{"dataset": "crops of objects in photos (Visual Genome)", "horizontal_flip": true, "rotation_deg": 10, "encoder_stem": "single", "decoder_block": "bottleneck", "decoder_dropout": 0.05, "kl_weight": 0.1}
Rows from block 1 of the decoder of a small image VAE, named by matrix and row number. Rows with one number belong to one channel. Each number is 500 + 40 x the weight over its row's rms, rounded and kept within 0 to 999. All counts start at 0. Numbers have three digits each.
After each channel's rows are labels from the 100 images, of 14976, where the channel reaches its highest value: "patch colour" is the nearest of a few named colours to the mean colour under the peak. Only what is clearly more common there than usual is listed. The data: crops of objects in photos (Visual Genome). In brackets: how many of the 100.
# convs1: 3x3 conv (decoder.mid.1.convs.1.weight, 128x128x3x3, each kernel summed), inputs 0-127
# convs2: expand pointwise conv (decoder.mid.1.convs.2.weight, 256x128x1x1, transposed), outputs 0-127

convs1.50:510444509551488529444455501517500539464457496440468491486524556526514481512512443467450463505492445464550541362509517524455513511449438503432478533484450532454552546531512577489495515522470578466510508528456474473461440502563505555448483527511568529464488498525438431482566567475498458507550499446547447470554516478418473483514489542528548510440563486541476524464527534507470488516410
convs2.50:510583423527484493530420463529528501508563498462489461591474509511459462471551516519513527497442467535475583540503490538469505546436515539420558536551465484518463500552484454441538464440562587486494480536486525541487539513476499538531503502513495563462397501485478509517528528477472515498446452505448516534580510563470607488536467505529524553555468480484437532436457480473532490444570
patch colour: green (37)

convs1.92:479505435501505517482450522439521512494518494493498471451454468484673514483521466515459541544509425467501455444516572423466543472513509438477483487492508479501455508406537483526469530458448469514469553517484533454502507449490453538445462499523491473498501445491465502527513476486405500533495507450502439469478526483553430549483537443557512466535480509537623492468530546516422481495481
convs2.92:482534524465500546467429438575526574551538577518518472435465531498538549529508411568494511425534458501531452485484498403534517545501499443519444449562475580467541438522508551441457484515464444464527520500506495550557531496492459501507492505450506468531430505462458527459467449533493534463433528485559481578498499558583526561506479476486519537411446509529416486503486553487517513510506
patch colour: black (29)

convs1.11:465504527594486489478527505483484530486505550459498567417525477498507512464569448508392435469524460465568541388499438523439512467527501501458517518387452507459552517486457564497558437518463502523496527513518542514425500513535496542490484463507581522496505456524490521500498448554485494486547488504535502448577442521551445490434532454447444510441507496493446514497533498489475477507443
convs2.11:488484487504578530522483554507491490596448534490545465457498504470536452606485530516510523525459469506479550446535446559543519457510493476464501486491514521492511494517569486476538550505448511460446498514463465527515540547477499460568429515534483577491541493537499384454398457485584581441420486463508528460494490499505510493454471443565528553641483540500533477537511487499522526530500
patch colour: green (27)

convs1.94:550473499543511494452462539518470558507485520450520516454497471474490481496480521500410430431492555463565497370513480496514508470526477462486478471440438480476527529464483554509522477462497569466504456546611491481483506481582481477483471505535614537479509458527519401507566465517466538475510470514543512432532420556478501484442483476488465503467505511514532471467444524538474470522409
convs2.94:496484434572459491480556503510512462539495483468561440546473564510507420483418536579440480517560556623401577443516464494505535526442537474454494546508504550503472452494497509491477546485453552485524528492538470515574514524512535495612524495477420452507391489466558438482471519500489545554553528494532541493501493495523489491509488470512516460485550563511532509517561433444495482482475
patch colour: green (44)

convs1.48:477527475547436506443484530507472529493474493504507557507518477479461548516549502496472438483564435437453525442432579530462478513483483465454485531522516470476540559545519551489511463526476550485523429536460549543503525491544525500469474494484574476510512441537519473479597585527387489500506494494580518395580446494437450470456467508509548490542506484523465454510511482484403488527514
convs2.48:467515424565543494482518527536508523498513532513515460521465506509473488445547483537538460510459494563542443492515468499572547454493631593543445433495475460484513501535482484468540472460512518523482567512621473521468535530492492512487439494498442506491485513516493498528484496519487406511460474426455487515542517462497521505488478536466507431415523498481450586438521454567462443495484
patch colour: green (27)

convs1.49:464445495467495537498509437494446507485468541518481526405511501459535402519506440422472511612496468511421431472521494481483531488536495509538494422483443550492453576516499510494498473492485491485483450493478461437485526497442456483539495534506531563420402501532472574517477462446506535512519448502527555486497497494530447513446569495435481446521433516472556471530476494483431460552458
convs2.49:473475452508505452485579558565471416473502462519570502464480495473537492473447495522458541449481491539483485516504476563478424486488514442497478498483428499499578508486549499583529478532448470420553512545571546488486512585444501479520469506474472508539525541554509521475439464507468563534510478478490535486471499519533507517506463507473505414589514549470550541581562547448593589522489
patch colour: grey (66)