{"rotation_deg": 10, "decoder_activation": "gelu", "init": "xavier_uniform", "momentum": 0.95, "orthogonalizer": "polar_express", "warmup_steps": 1200}
Rows from block 2 of the decoder, named by matrix and row number. Each number is 128 + 24 x the weight over its row's rms, rounded and kept within 0 to 255. All counts start at 0. Numbers have three digits each. After the name is the row's rms in percent of the matrix's.
# convs1: 3x3 conv (decoder.decb.0.0.convs.1.weight, 64x64x3x3), inputs 30-39, a 3x3 kernel for each
convs1.0 099:144103146116116104130165131148147105131141134121140144138070185112128118153160136123148165138154143145153153148078110057072130135143102115119119099176133150112142157178118143140157148164139148109139154101102151114125157127146116141160134129128123133094116176126088116151
convs1.1 095:129150144148067151149171126126144094161156096149133079111109147147080155106112144105126135127127127124118136096112140166161142118143114103148136134115126128161162107140092145177163151119115147120108122127143123118111164106132151083114142142127080123099122141094107146136
convs1.2 105:106106117114140140121100117117105126148159129135158154111086119134179148116124103083082100133121114123114120138190147162155157100096113113106110093076103108129111087078106127111139121097109140076139115095131150129168121099138131116120134138145157097129133113111144129128
convs1.3 101:133158132132149096128165135117124119141131105138169158138123112107121148143124118147146094139106102099113111070165105133176107074101100102157125105116118113087136162141111148126079124140159166091111122081104116132127135175141107120138146112116119155152150149123116089136
convs1.4 104:148125076138149117119096103133104129150094157150120119132142093147174057127141103133119132120087141139129120126189140156116097145141173138158106173131160148166136141104117133118129145143162142091083107127118118104095118103089105121095106114111152128138096104132110085116
convs1.5 106:123137144127112125160124115109109111134138118119116128099128136156162175101102129122136085143131090101142126110075148140165174119098129110132105126138133137118123121141110116149113131120125114140120141159121147132106127105148095091140114138133082150138068147112095146125
convs1.6 098:134170118148123112143124112130146119120113133145096111124114138086086117113115155177166159166089138147132172083092093110114102130136164120079109112194132099153111104119080099108111108080105130104138168091115121118116109084106148181141116152126152111128119162137158119118
convs1.7 095:145144128147111095142115116151089127114075143130136145135138125149183100132105118109105095109135117140121092121126142123156128116129135152114127141124176159159108103121120103156107143113130120137129141185121143116136108126155087094139134135177137105129126027152105112142
convs1.8 094:100178126167115151111082138110129110089148156121129132144140141097065143135077158109121129082161143104114114093115148133145144164122163148073102097116137106130141104121122135151137126080104132120145154104153136109148128163156197076120150127173133075132109184152171138135
convs1.9 099:130133135134164158128103105134146133101112111140123134110133119074124133134155134125111079099147115108090106111129134146159117145129127145162127149125143142154136119159126135127156148160154130165119117131114123145123189145184167005199172153192105143101120152140130153085
convs1.10 098:139154129139150139135129147143128156113083141139117148110064117133071084137130132138134112139142141133128140109136122101138071126125156145131153162076184134122137165151163160141179140146134129123126137139153134128144108139114116126144144127132159110183152079157110113142
convs1.11 096:102141120134117167152146139119129113158163145115121113147138145172136095136101134109159126145188115133142113101094119099137128120122101110122129110197125106104098117101089125150144096106131104111117111109147099123124153147143182181152171176154138124108193202115114092103
convs1.12 101:123147154124134142132160161135119146102095118128139150124101116114116113116105114120157115093135133099099122120114146112141147151150114097079082091107081070094064124096121111089088109104104110101127112100138124103141083074099077069107105106100133115133132087129114109122
convs1.13 101:097140151133130151124145132131122159119123167127131158122138136122093122128127134119098145113059144141114136150127134124127170101100111135128102113132100122117076090105098104131093116107102140170127119157130137116127122136126116129151140115102178142145152070165134098150
convs1.14 103:116138154121171133127131127150147129137120141118144160111123135144114145130077049112127119123099124123143142135130154136122148180134074113178130136152138119119138114138103098148108132094071123154144109122134169098188149151132108141104107126174107150117175172138154146135
convs1.15 099:141139155121091163141124162134143122135247142119129113098121139087152095102116140120143129127157121103103107115107117117150094142122166177123148090164123119100148131106111131076107149090129133153148166092121158122150113144127141187155092109123115094113120158139138159124
convs1.16 097:107087137113144174129146098114165144163137120114129147150091118159036144124097100095136150101122129128134116119087117048110171142164095094115090112133108114144121111127111077119104104100115111130144061147160098173146133168124169154113161099114110172124097107106125148104
convs1.17 096:102111135103106159129142141116107129118116132135121121108109134171116129140095152105087115091082078115082091119115123125076130154152159135092136104106113149124157129126134116079120129151142095120127116149124114166121135113121117091140149128145165073103100116131108120124
convs1.18 099:152103156113110128128161119153148166128132106147147135118080142118133113143135122123145111110127105126125127115173091129160162137128104112100127112085090130126114108140135107085093102144132154107136093109120137097131158121125111081124119130088117111137156112132114072139
convs1.19 100:138113143136125120148159127140138145143152142132125111117092111074133073125154135124125114119157124140141116127146119109073106132138120120132094115166152154134138142131132142093117150163121112068115146034128123102126128137152134160161124111127100110145118116137109115104
convs1.20 101:106094113182190154108110110134139130130122138135140128156150150122071136135102106111120135121130112132173144177188142094073132111107092138096112108071119105156129114110128092162119103088085114138141140130113134087125127098143153097103128154142164119140127056096126159120
convs1.21 104:135144136163139137113058153147106140130115145107134125142152146127141107097111126113119107119166133095103090119089127126125140141188157136127123155158127114141175134122111154149138092054079145153132132127119099106125108130144129153141141076118145148117141168124127113111
convs1.22 101:128129134128135118116144130103138136141133107089105104112108106104136162108133151112120119115117112124125105135144106093069140142135108131130127126094112135097153115138169118078094081078131139132143124134140097058095150173154149122137151126122120119146123054109120115143
convs1.23 105:123125135112123127115114145131156097150137111143150107104094140135084016108110102130097083143104080093104065168132118132113111125147124123135115119095099120128124116157091105157106119126104146177147131122178119153180159111138150059120136126138102184125113083150136159126
convs1.24 104:117131127121153124138141142136159132095105130147133147152159120117130100149091138145112120116086134133107129249169151131105134160138218147160124163117159139131109104099137130139101111064112097155132142145145158157139127087118091086176125127123130154140151143171130162134
convs1.25 102:130143177148085124136104113135142133114136148134160170115081128115120116137177146104140137126152119152141118078101109109163149108215092138128144117129105152131137102131120095126130136203138127124125123113119127161125109132122154151134129147144105102109140149140109172142
convs1.26 102:147115105131105108121105119133112136190124113124139118126123077147096154095087131149103145136101128077129138091073141116100118110049121109111151143105133121145113152150150150154140131134124107127136085145106117137106114120137130057106146153115108093153134125075113146108
convs1.27 105:151151139113132126118105104141122131120112129130133143157143133133124139131135123156204125121080088126169137145191137124146108088125127125166120149114136138138135140163134133163141135149140137136125093134109121117123133192132085074087139108147109206158095112111136105121
convs1.28 092:117103114122147116112091102125091124130066091140151142132164144116109193121163115141088113168066113133117131138134127132192151116130114142154133130088096106102097139112080109135153146135150127120146099149101100147128120125131148119140131126141137155139129122083121150143
convs1.29 097:149140128123150146110108126123119116133111091129114107133161112133103133126114136090079117124046097142088097160117117138114118120138124149130144124125111154137136119113125127130147107117136121124126108156104132139130143110130097121126131119124125109101152081118109107146
convs1.30 099:121127102133164181150137115149134108135176108156151142125145122068125156106145122148127139152149103143114112143069121141128130136081115125115129123146119132163142127143107128133164147139127092130114096168104134126109112117138124134109123107105099111106114134110131098121
convs1.31 097:124122139130152150149161129095115122133135096124095107130111152118027149166130147131109113126095110143135150119110094118121131101110118110119103106178075102096106118142089119120095120147108136138133152112125120119116159121139191120140129153141145170115186115102106151114
convs1.32 098:135127121136175133115134125125128188139121116159133123138155055144110108082127118133137118150131128095125138090161141151086077091054129151135121157106127147158114171141179159117124119130149122104123103141118091117099128132151146080130132126102151122160143100093150105118
convs1.33 098:143128123137150134132165131117129127126107128117115126095092143089073135142096129075049094082109087108096110147166118137151136105150123112105116110138132113084125128146142129133128121134127122155119151148128127134156172170161182130172165187149139142142130136115122097123
convs1.34 101:120123146106065147155124141113092133128127191175197198120123150138143124102115132123166159140174158100107110121152134186141117128061143125113102114172099146144100091136110102146143123099113120125143142145150138175188126103119135138137138150157147112094177115128146114123
convs1.35 096:137125124112125114161143092149148116201162101133115111116131122166101150107155097132115111145094134126112117149128135199091151124147096101151116134139148129101143072149112089122160103135103164177129160155153109176123134109132123124118136125136120177128138130119156170126
convs1.36 103:143140135115058095125075108159132123169131109143098086110123143130155100118115082132116133115105146116129165141135136114162081149064078111098127109129117126138121106131139125137172135146131107146123143125057134042071116107115106117126115112105131108097175081155142100139
convs1.37 101:120152101124157080131123107121145143146137133164158157133120123156168140145117137104095093098170129093131121140121136124174129117098097102135144140153141130149110096107132111172104105121115103142125132130089161126124125099133091131121141130125102064110089177129120148118
convs1.38 103:122130157113082186145142097145123150152129161110116166134115134143076123140127119122113120147177146139110135103152149117167166125143129151114155099203081138116156102100127117060155124110134095084132140094106127106082111133109107118138117134119109093132162096176152089128
convs1.39 101:121141136084123098070098109143158139132145122117175147151087118145099102123090127129143121096144110097125120144157154162123127102108118138167142124122140143146141107132099078138134114124155153128148127132126140160137144140134089130112133113119137134121101112130090143130
convs1.40 109:119105156117125156112107130137160143166142059139139123127129119115151073117147109118084127133077208115097136144129143109099168126109132130119163157085165157115117123132153128147148149119125136110146143139126140124139114088124110079204137092155143119158126094190126095141
convs1.41 100:111153137146130064132111114107134150131148116119141084128114133160106053136093136108166111116169094123143128151119118127136092123091150158107168151157135164146157139133148149107166131150137115111163154105167137156141126128099149128041133121133133142168136145133122160152
convs1.42 099:169146100191197148176169147131117090164159115170147110158112127183040142166158148119118096129151136129128107138131137145144147140141138112087107128140110094111124116136134116126117067089093144138132173149138188163145130169127154179119112143123132129119147126117142150127
convs1.43 100:151138157131139186118126127150166146150171126123118103120113122141061146125101143136170123150113113118140123105161118149109163145163130099125122139144120123148140142142134081141143114100117149135145115121133123135136151141129116149151119138112062141158127131128157161154
convs1.44 097:143125138136131121130140144088081091111104083113097087122150158100113137121127160112122122115121126134114119115124118132105109121147155116124139116131137112132138125119118122091117106084107116081105131107118121097091104123103118214150100134108125125151115129115140122118
convs1.45 100:171130127172108114135124125134170176110109178114136168131129129110128141148143133114123126151173147134124101149116129113117093123136113120129113156110135144098132111109134125117113092113112142122144129100140162180150130122138110076119134130150121109132115079121119101112
convs1.46 099:123115139121075138150143107134106093130164145116133132149115152142113112143135130125125149097146123139073125136095122117178118156171130143102105103193128120099094126131112086125159132119110111099128153111123144123146119110127150098128109073107125113070098124109118097153
convs1.47 095:137126119078158129116127106124152129124139088147132140133125130127114197153139104128104115160110125131124134121155146174112156126139075150163120139145087138093153142136151121058085127117130154151146099131098126125100140095134110114139119112110118136093115086117105104150
convs1.48 097:117083128132138099104136149141106128123114173115106147116071159144101133120142133075101132086142166099097116136147132122082097109147157098132161073128121154090123116160165130052119114136135145097140138112108148131135164115120149132150136126142094124095116125115099132154
convs1.49 096:138153108113224102113131121144106125155106155092104131125132116132147126093121123119117123136113130135123118164061144102142140078068153145101138152065157145163151146109141145146148115137102142156116111149188130130134132124153112141137109095143151110139137093133137135115
convs1.50 101:106145123145121138154156126121136130123144134137129097109138099128075145138087168128135110110127111144127128076141157136119136153202113171143128128154110129094163134103136135110100115130141129139145182123151120194072130110132123143117121104110162110167146136136139147125
convs1.51 100:135132149111143138149113138113120106118113092109096098120090132131110129134110143135079135139067120149141132115174100124067098116138146143130125163127099131101125084079105040056146116096114136109105077101106082089134121136110163206115115111105135126122154124141107149131
convs1.52 105:153141132104104151147108144129149111117117088141131123106105131080062139084104132110098139065136141082120117086092122095092104101115147085159115117160104119168127112136122139141140135149121168150097139119116174168102141151153084120104115129153135138092087150110095114126
convs1.53 104:108101092125140142136154140133108116134149117127120128152168171088105128135090130119109143088138090131153114117060148143114142112135140162121123110135114141141113151118083112127127153113141112161144088110106105099131128127129118099140120138126138126112120135122120158132
convs1.54 108:161122130169108107141111118124091143123112141116116130132120106133109100133113112169095131198102136134115127114120111230097081115082110144127132173097132145139123131121147152133128127113126147094113144151123140135131168112122203123114134102126111098133165161118136141124
convs1.55 100:108119120121132105127144135119136129107158142142149159156159085166176097156142098139131170102069161133133132143099130123156136122146122127094071094101112093128087139147134118135137149132134125130131132089103129087137098131091121147084130143092158153107194131134126116111
convs1.56 100:125146128133138132147144100105151141155173155129156134115076132132117140108079122140138128130114133138135152113126120118146130120123151109105111117116102127099118138142150115163142137104119146082142118172129130119138088114114094188103074076051075090113025152157097165140
convs1.57 099:115129127117183107110131114090126163131088114144136113110168122122124103120174102112123094136186098091125074165188168134138094160145117121146134151079113126139152131148143162142125172149155143112132112142135152124137101031127103104115140120151149112156119115089153115145
convs1.58 098:103150129126174105104130100071107145059129143080117127149116107142068085146090093134122104128117076118137130134128118111108111127152115131119111090110163119104118140113128140099109101119114109108148111123165112110161106168148093161128081134130092124136088147159116140142
convs1.59 097:140149143103129143140144131122138098133136110122128112097141125092063138103130115158139102139124122127184135116137137141123109138097120107125104167118076136108139116159103123170135127129154118162139112137150080162108147137132165145123141132109093130131134132164129114095
convs1.60 103:148114154146112158117122146141155110147126125146144119185146140124040139179121145139125133123155128130129109111089116157116119165124128159091133094097135140112131173115106170089117112111130135124129161110129130132101121152122127163119092113110131165086111181141148155118
convs1.61 098:138165144137123133127150126138131132132189109134101123096136116106111115142106160130167138154100132090096133098166139103088126181137175080140126096216115086112128138145117128121112124125133144114131118114125146131095109140102121125128113140113110131117119170114129131129
convs1.62 095:122109140133192116149156131155132174154137194132172160128103109126093091116078090139098126130111133142157132146179164082088079118104114120150125135079147109123111116123143127089103141127121148119150143164148127120151126152129125136146126131142132129142106142120123123108
convs1.63 099:125139144131119137142177141128163128140165131131128116136088159111144130131109140129130117114142127149168141083132084120124118140141150130151130140142145147165139153149155152153155113154118132138127148134139111145124141156109121085131127129141096136130148120148111110117