config.toml
encoder_arch = "resnet"
model = "image VAE"
dataset = "crops of objects in photos (Visual Genome)"
train_examples = 61751
image_size = 32
crop_scale_min = 0.7
horizontal_flip = true
translate = 0.12
rotation_deg = 10
color_jitter = 0.2
bottleneck = "kl"
downsampling_factor = 8
encoder_norm = "batchnorm"
encoder_activation = "relu6"
encoder_drop_path = 0.1
encoder_depths = [2, 2, 4, 2]
encoder_kernel_size = 3
encoder_stem = "single"
encoder_avg_pool_shortcut = false
encoder_widths = [48, 64, 96, 160]
loss = "mse"
latent_channels = 4
decoder_norm = "batchnorm"
decoder_activation = "gelu"
decoder_widths = [64, 64, 128, 256]
decoder_blocks_per_level = 1
decoder_block = "bottleneck"
decoder_dropout = 0.05
decoder_attention = false
decoder_upsampling = "transposed_conv"
kl_weight = 0.1
init = "xavier_uniform"
residual_init = "none"
optimizer = "normuon"
muon_scale = "original"
lr = 0.017
momentum = 0.95
nesterov = true
orthogonalizer = "polar_express"
adamw_lr_other_params = 0.0011
steps = 40000
batch_size = 64
epochs = 41.5
lr_schedule = "step"
warmup_steps = 1200
weight_decay = 0.003
adamw_weight_decay_other_params = 0
Rows from block 5 of the encoder of a small image VAE, named by matrix and row number. Rows with one number belong to one channel. Each number is 500 + 40 x the weight over its row's rms, rounded and kept within 0 to 999. All counts start at 0. Numbers have three digits each.
Before each channel's rows are labels from the 100 images, of 14976, where the channel reaches its highest value: "peak at" is the part of the image that holds the peak. Only what is clearly more common there than usual is listed. The data: crops of objects in photos (Visual Genome).
# convs0: first 3x3 conv (encoder.blocks.5.convs.0.weight, 96x96x3x3, each kernel summed), inputs 0-95
# convs1: second 3x3 conv (encoder.blocks.5.convs.1.weight, 96x96x3x3, transposed, each kernel summed), outputs 0-95

peak at: top right
convs0.58:495515464484517579495530515534502550492413528521440492485447445463508430502519543556468518501510490458514582487468532465499555444500494405470475554511451419500464422538450439470473512434514577547477510540487519466496499479562529509531487517513474465570527528509563492437454580537493489477
convs1.58:544561444500435517448492557507500483501486472521495490456417495433507478528521487513477540464465498453430483516427486490504517522475499511491482552473449395485537495545525434454431483481455475449443410465517460533502527513491514514500555516545458452474521532474540457428398400491497513484

peak at: top right; top centre
convs0.81:489523481489484514508536476442496568481468536536474523524534469558499582490452520524583583538453497455473438503536506481510516525520495491400487507465531408463602514529487574500509476487466523434496473508518476497504610482514473464485385477490514483451523471470471579507498454497473496461
convs1.81:528450507431465452509530527563442430512505474455513501472512504510445444456500405502455484461503491584514379533599481449494517494500505473562488472505476516473488479503500501473509493564530560448572526444420485503461445504490501550498530472491406556451497538487472470497501483467465460484

peak at: bottom left; middle left
convs0.75:501457505570479520495478460441457459456505441482401483486516554493539493507498447437475544506471523488491531496500541513473438494507517552472611491444468547497433527503511487523481575417539506454503496472564602542432533506475502451465580508522481502466517414521495549514482545544526529511
convs1.75:513511582472529408492537569651510479506476449491444499545523496515525494560554482515492528476477555497534475563543522493499532496544460480499520488530498498455489482504478565480508479448464472529545541448486435509563480479487546528550421466525562506488460568527441489545517524465484429559

peak at: top right
convs0.72:460467510486471478500543510429534512532477565459578513538443561580470520421531458508511501534481469517470437526545527486517484479471471470502494572538527459483541568522539517464445439483395483469545466505500453494498459472478439524478396462506521443463474512478408518463478449477510515450
convs1.72:450452510526499517503489542515459479502497601479486533516473468447449547620483409502495563533507543567483420498494471473426448441534498525431582437455526481502488567501535410467472492480584517519467524521454552491532524511529465519513480465488487538503483473522491531500491545462492545491

peak at: bottom left; middle left
convs0.90:495539504484548554501453503521472468510527389534499470465492510469512533490478485452528538456524439496529487443468452515523514537525612468531443475481480506472548460511475527493517471414529409436443503497429475440478505483545584444550449519484500487620541501470547493520499487506461476530
convs1.90:510516493484470432531482480535425577479526450477524514551492552533519479443404494444459522447425479424486569479465420531509475497484434499452510479495478539434470400506517445520526491480418546495508511442510438476437479509430495457473487524508483496442498480545536463462490468544527494514

peak at: top right
convs0.88:457469468501480484550469471467486533529463553448533463492513527472488441505517490531470493510532467547476518491499586499483436488507437515526483543560495513473554521511523478391472507518486636517476498542490550512407553568499549501498497437503471440560442550520445489496431474515458550435
convs1.88:592533504495482463487457534504567513463443495518508583442504457437532511543577473541507580530505606467486486520460502508510537517467493443492483503541462489566428437490464489522531431510459396465497492486560514467521477461464501497485459492476541550462499567413503486469516518491458544488

peak at: top left; top centre
convs0.8:487536493499519463465460480508575532504444418489540475477495539556527416520541514498472407420495466526516415500496497504580515504511512454419512516526423509499521489507500451477444481413472508500488455555510462498481477512473549477535493397506503439586479536463534526447465441539511496533
convs1.8:549519460474442511477501547476494517489502455482520487507478445511469539454476446450514498516483443499431435566442486474419498489518491496457555473467487451482481440567562434518455512568472549453427472454440460526540574482520469578483522486522490465503560520560485486440421474492472550445

peak at: bottom left
convs0.60:507505459547545472511540555473521551538487447524544459474428553479467493535520517483425525483506505479460528409444515499497525555478478517457518514467465526458465447495466497501460457391506538490452489572470466520473497486523521501571531485483468506540552498462632466520450575460518529581
convs1.60:551516468517478494488483518544463471445491423546477477458447451466508402483514470434499501502468504439450531499460434480493483497515459480475524486526435431424505439561487520492509438390450496507462530455548477496451473514444495432466538497595402462482477532477515470500495480493493447502

peak at: bottom centre
convs0.77:461459497477529492523473516488483470493516544418487540511537504417474427447458490529449452497522483492489543531432515517481484526523573594569479513523451463458450498497507495467498511501550530462454487474448553520449403615500513491468529532483473516426560509465434416513509499462478503440
convs1.77:595505512444482411487436498508474561518472545453507510451519463540444530576553591471494511507467554520528440481519489440539524455454477477454506418474541472506527543495479450486530451544523479497502525466526482512515472392451494548540402436472542495543484527459506552498498527514482489495

peak at: top right
convs0.30:502517445463473495488525523480453482572443485514542476506498568453542474535481452508489533603485478510464474529489572548469443442440509479482566475494524436430475559505502528375558475533477462505475456517524509503423452512494461508500494460519501565421463539482435492484471445531485502440
convs1.30:531470549461500455568461560504517504487479507450440579479513474461467531531514446527489540481454559464530516570487499420485502500549458453532503473501511488557434485540527382512487387482520521457502529483567485510478453445476531539473440400494486489537500485447507487538501498525487510418

peak at: top left
convs0.37:545499466546516494490532518407454496455497422524483491455455471465515484522522473508418444500432403508456461420501514456544477525486553482472550522517480422537515538520524491502509526473517491476522513485505477490433510532475450426492380471516428472500491461475510576540454531526577479538
convs1.37:475499475440505345519530532530459516498549514534488467524469487552489474495536459486447537446453498478517440474466479527525492480532442491496437579593491469425489457582467500531492462441409540491481543542533445480469467484502559450447530513535474508495550528495526492545520502493512479552

peak at: top right
convs0.22:503485503486468576521464482483481536443504497419419473460478485578514505446484556472510472532468469501532469519455538504415538465491476484458527499505478496483492474486487513530415429461532587548523511432496567528478569472471464505469429439531400525504482528505431495498414505542559501474
convs1.22:438439454478522507497514547565516532547498486468559477575502475513558524625515463523481496476510479546446499559572490463535550518431485509459545502411560535449460533535479472484477543531525533423479509480473483514543542510523474581516475539499497472524508494489505507414472452466440568519

peak at: bottom right
convs0.41:525405513541495518480546474421481516472417470485442453543496554492554463490534434551477489521479483496454502527424554515529430489418489448500535466480493402493503577528462505484503471482461504445464471537540525521464505522466459405474533495500460530482529466545497548473516528518603478508
convs1.41:503512595514600546544523475536517533524543560543544503518531545505499520517531609512501533501536527540568506521578500547526553524514527525519478477549525483503527515478583551519526503508550527588583521515497511551499488502534518536533484520529506532506520565523528543576563525505608533519

peak at: bottom left
convs0.85:456460501556549502531489454535492474456510371447436525485477527429518467424508528485460440382478442517533491487487490442515522500525457465506501472491486530502473510487496509436421537427463416501467518492502552534450458560487478508522572531516500514458545484488552516561526527490473534541
convs1.85:602563506474440460426499528462529506494464463522513514563524514439473465438590471434499558501513545518482514488485453549512490547463514512508456478490488529453545443442439547524545495487474467471510514482450484497530522470476559519446463398438592494448548527475471471445505477512447471492

peak at: top right; top left
convs0.89:520477442452468475424494535454457469454456550516484556489488559564512447450560484550490554488490558504510492484523573485491550479448454522465520561529539371517481510553451483474487512528472431483486450513516500507489514483452470409454509462506557438466462559501470521484439460476545475464
convs1.89:443556447564568513427480543491525492475522496547502474507460503460490523501501480503517435523522482490505545526468482428486556463459458517504483567477463456546513465512575472468467486506557472457470459543528504571595490440476511595496504533599489453535489501549549510507470511490506620483

peak at: top left
convs0.47:487490456512548551513467512519520552488446504460471496486458502468455407501542549566423522498510511521530529518450515509450482520408451546457439511470459459460436463558519530466404522408492513517477532535477484477463592490452508564515474413490508464523492550443544455501537533500496511474
convs1.47:525536428496433472461449527531475456513442482503516552513474520502515489509541468493492596491470556475488545562446558483507436483550504529474489517462492527526463508467551451533480434580423523449387453487533505446570459436460510508501496475586480473486485535499533514491451509456444555481

peak at: top left
convs0.5:531593496465518496486514530509453546450494521455407406468453501439537501490534499541474492416504561494473582533488528496459505406459551426493536522502514535451467509579489544504555442483503538508507499532468493459446521523525581438494522524491432471457532500514516478515462533541501493434
convs1.5:532487467550448514506506490542561480505418480513421578527464467435509492508509500515479494520493503425494484514462468497499500547446456517499471500423539484520481494513470501490388507450507510468526486453488451515482497499428434541434552435571484577443490502462512510484437514401444439451

peak at: bottom left
convs0.15:459540543515454521516561475475515451471511382483554515482516504542506468536504472531444520495469552510503508443533509526613465515500489494478488556475542468459495499452532499556569536363496572467492499526523475490517459497512537466503474502521549421506508458474531547580490568561485552510
convs1.15:613500560515522460523479525486484506483510448455479505549509442490537436485491550437543509490522496434512451442474475545453503528510464472542526492488456568451518450492499481540428458396487424546567571459467479493440514490461541536415517494494517558445513506504488492515466554492470487564

peak at: top left
convs0.93:441587462509500550549543529519478484491441539530509517491495476565519419491501546498488609478523530455451483481463501481482499494487467533451483564538454402491538399542527513482435537468446480508501465581483471502460506492580562508575545439503502489493498498505543545480443538471525494472
convs1.93:568531399492452490432491543485492515491501483515486494480409464436500486514498453516491459485468500485435499529407492436492474481530496493459473522449479431494489469526566464481432465462473526433428477469523472509584467472499484486485522537595482417502517495548531479460401456473491543502

peak at: bottom left; middle left
convs0.79:522542520519551518477496516494384456467568435544498513461449473504590464460459484459452556472545495464496485471417541512494474549465509509479547428430485537421544492527460540523506486432553453483496500522495498541445537551534558456502501484484455534573534471504529555478499512543495473567
convs1.79:450533467515480467564506537580510537459402384521502559569498556541517473544529519453520517474425545508551564466534455513498515504520494489481509475499498504403463511475468493551515475459457552487497494472552448495549486471441476489490506469476525507413544582506493458562537548550491515492

peak at: top right; top left
convs0.36:406447526489535463476497512495543504555513455503486543481514562586546466482479535496486458510466455508557449500490436468460508466398524477465476494553462434474467490481445521448461452462474434480495493546511449501492474467469465484482492368509491484491513479505410537466505426446511475446
convs1.36:486496440494473534431469566511465493514534505488511512559477478521482487479530389513523465504511526502441532566463539466508510454496483530498489462409539536550490495507571390508452492576496512464417465479466556500583561514494494550518506493549481499511535462601524512471453507522516586511

peak at: bottom centre
convs0.61:513432537525457541447568534499468568476465472521501466506476456500467492500514523533460597498467644469526460531500565523477485439494508475500515472476577527479551551427495520491486508519514408518497509467510516545482514483405451523498427467446490519494499538484467485467473488586500434487
convs1.61:434493578526541522554490470519473468456542524518492429482558578505551531447469516474485441521566410523555551557512431454551485526468538544527443504538481486534503476471486532496542557484525431504598487522548515471434466524492477515505514542486552507482456482567445500534538510477555528447

peak at: bottom right; top right
convs0.1:481476474492511489540434503454410415544535487464562469509505408584501541484473476472531430455506490494489465534519535560523480544482430534484482465495510430487579519478470489519455442468474455526506501472504487510434496458472419512468449465493431479539445461520401516467457470531468498538
convs1.1:470389512484481468543510494474463486518501524478468489512522410437492485525513514544501575559456482575517461463546516480444554497501500490449512478516537539540414511483458539488497511495499528567490531515504507573553508484500490504523433546409579538499516525460480430553590521470533430445

peak at: top centre; top left
convs0.50:440491448572486489472494517466515506524462551473485447494492448558460526436509541514543494461515540484528489541564472519550574478506548508503486637535465349528469525494470485513495461488467538455518490545539513498562456492485508472518533501535457438542492553504539534500444481442497442471
convs1.50:570518425460462523470507514443507473504484504536458491491410488412494473500481487534441500499494484483432502538457521412460546461462492489465483445494417440507486486513561517478418466554486528478445446468456454511488542486515514620508462498512480460504511470543546450413443475480527529498

peak at: bottom centre
convs0.49:485420541460451577467500491543455447438531450429471500521498505482469513490480476500463443466522496474524674489493480544555513495478522506563490508525509449483497546519455524440479486523477459504505517489476433478446506512537516453544548533482461492371467468503429491509494498490520479458
convs1.49:540516539499519497510523488507438460484470572401479574486487467541524493451518535524438495474533435616496380515547505465541509478541499524504442536516521549487491513485538520475527511509501534473480453505480578441556442478488484555529462515495423487497456481538415505485440457493524552455

peak at: top left; middle left
convs0.35:469520497496576530461581540498476474516536483560469507511436550476521528500485537492458474481538494488538550504448462480541456486503502488520471498439501517405547497447519512572467494420521484527508499553481509476443498528512527463489435553506428483551543474467647522479405552511500465547
convs1.35:500493509617462437485453532513391459503496466487436475494509450459548459408519439447477433455492474474514504453468501506466450543450456496515549564488482479488482404498467482515545525410447529484545490474493498525465464540459520448499532493548537476437462517495496496512573479459476499514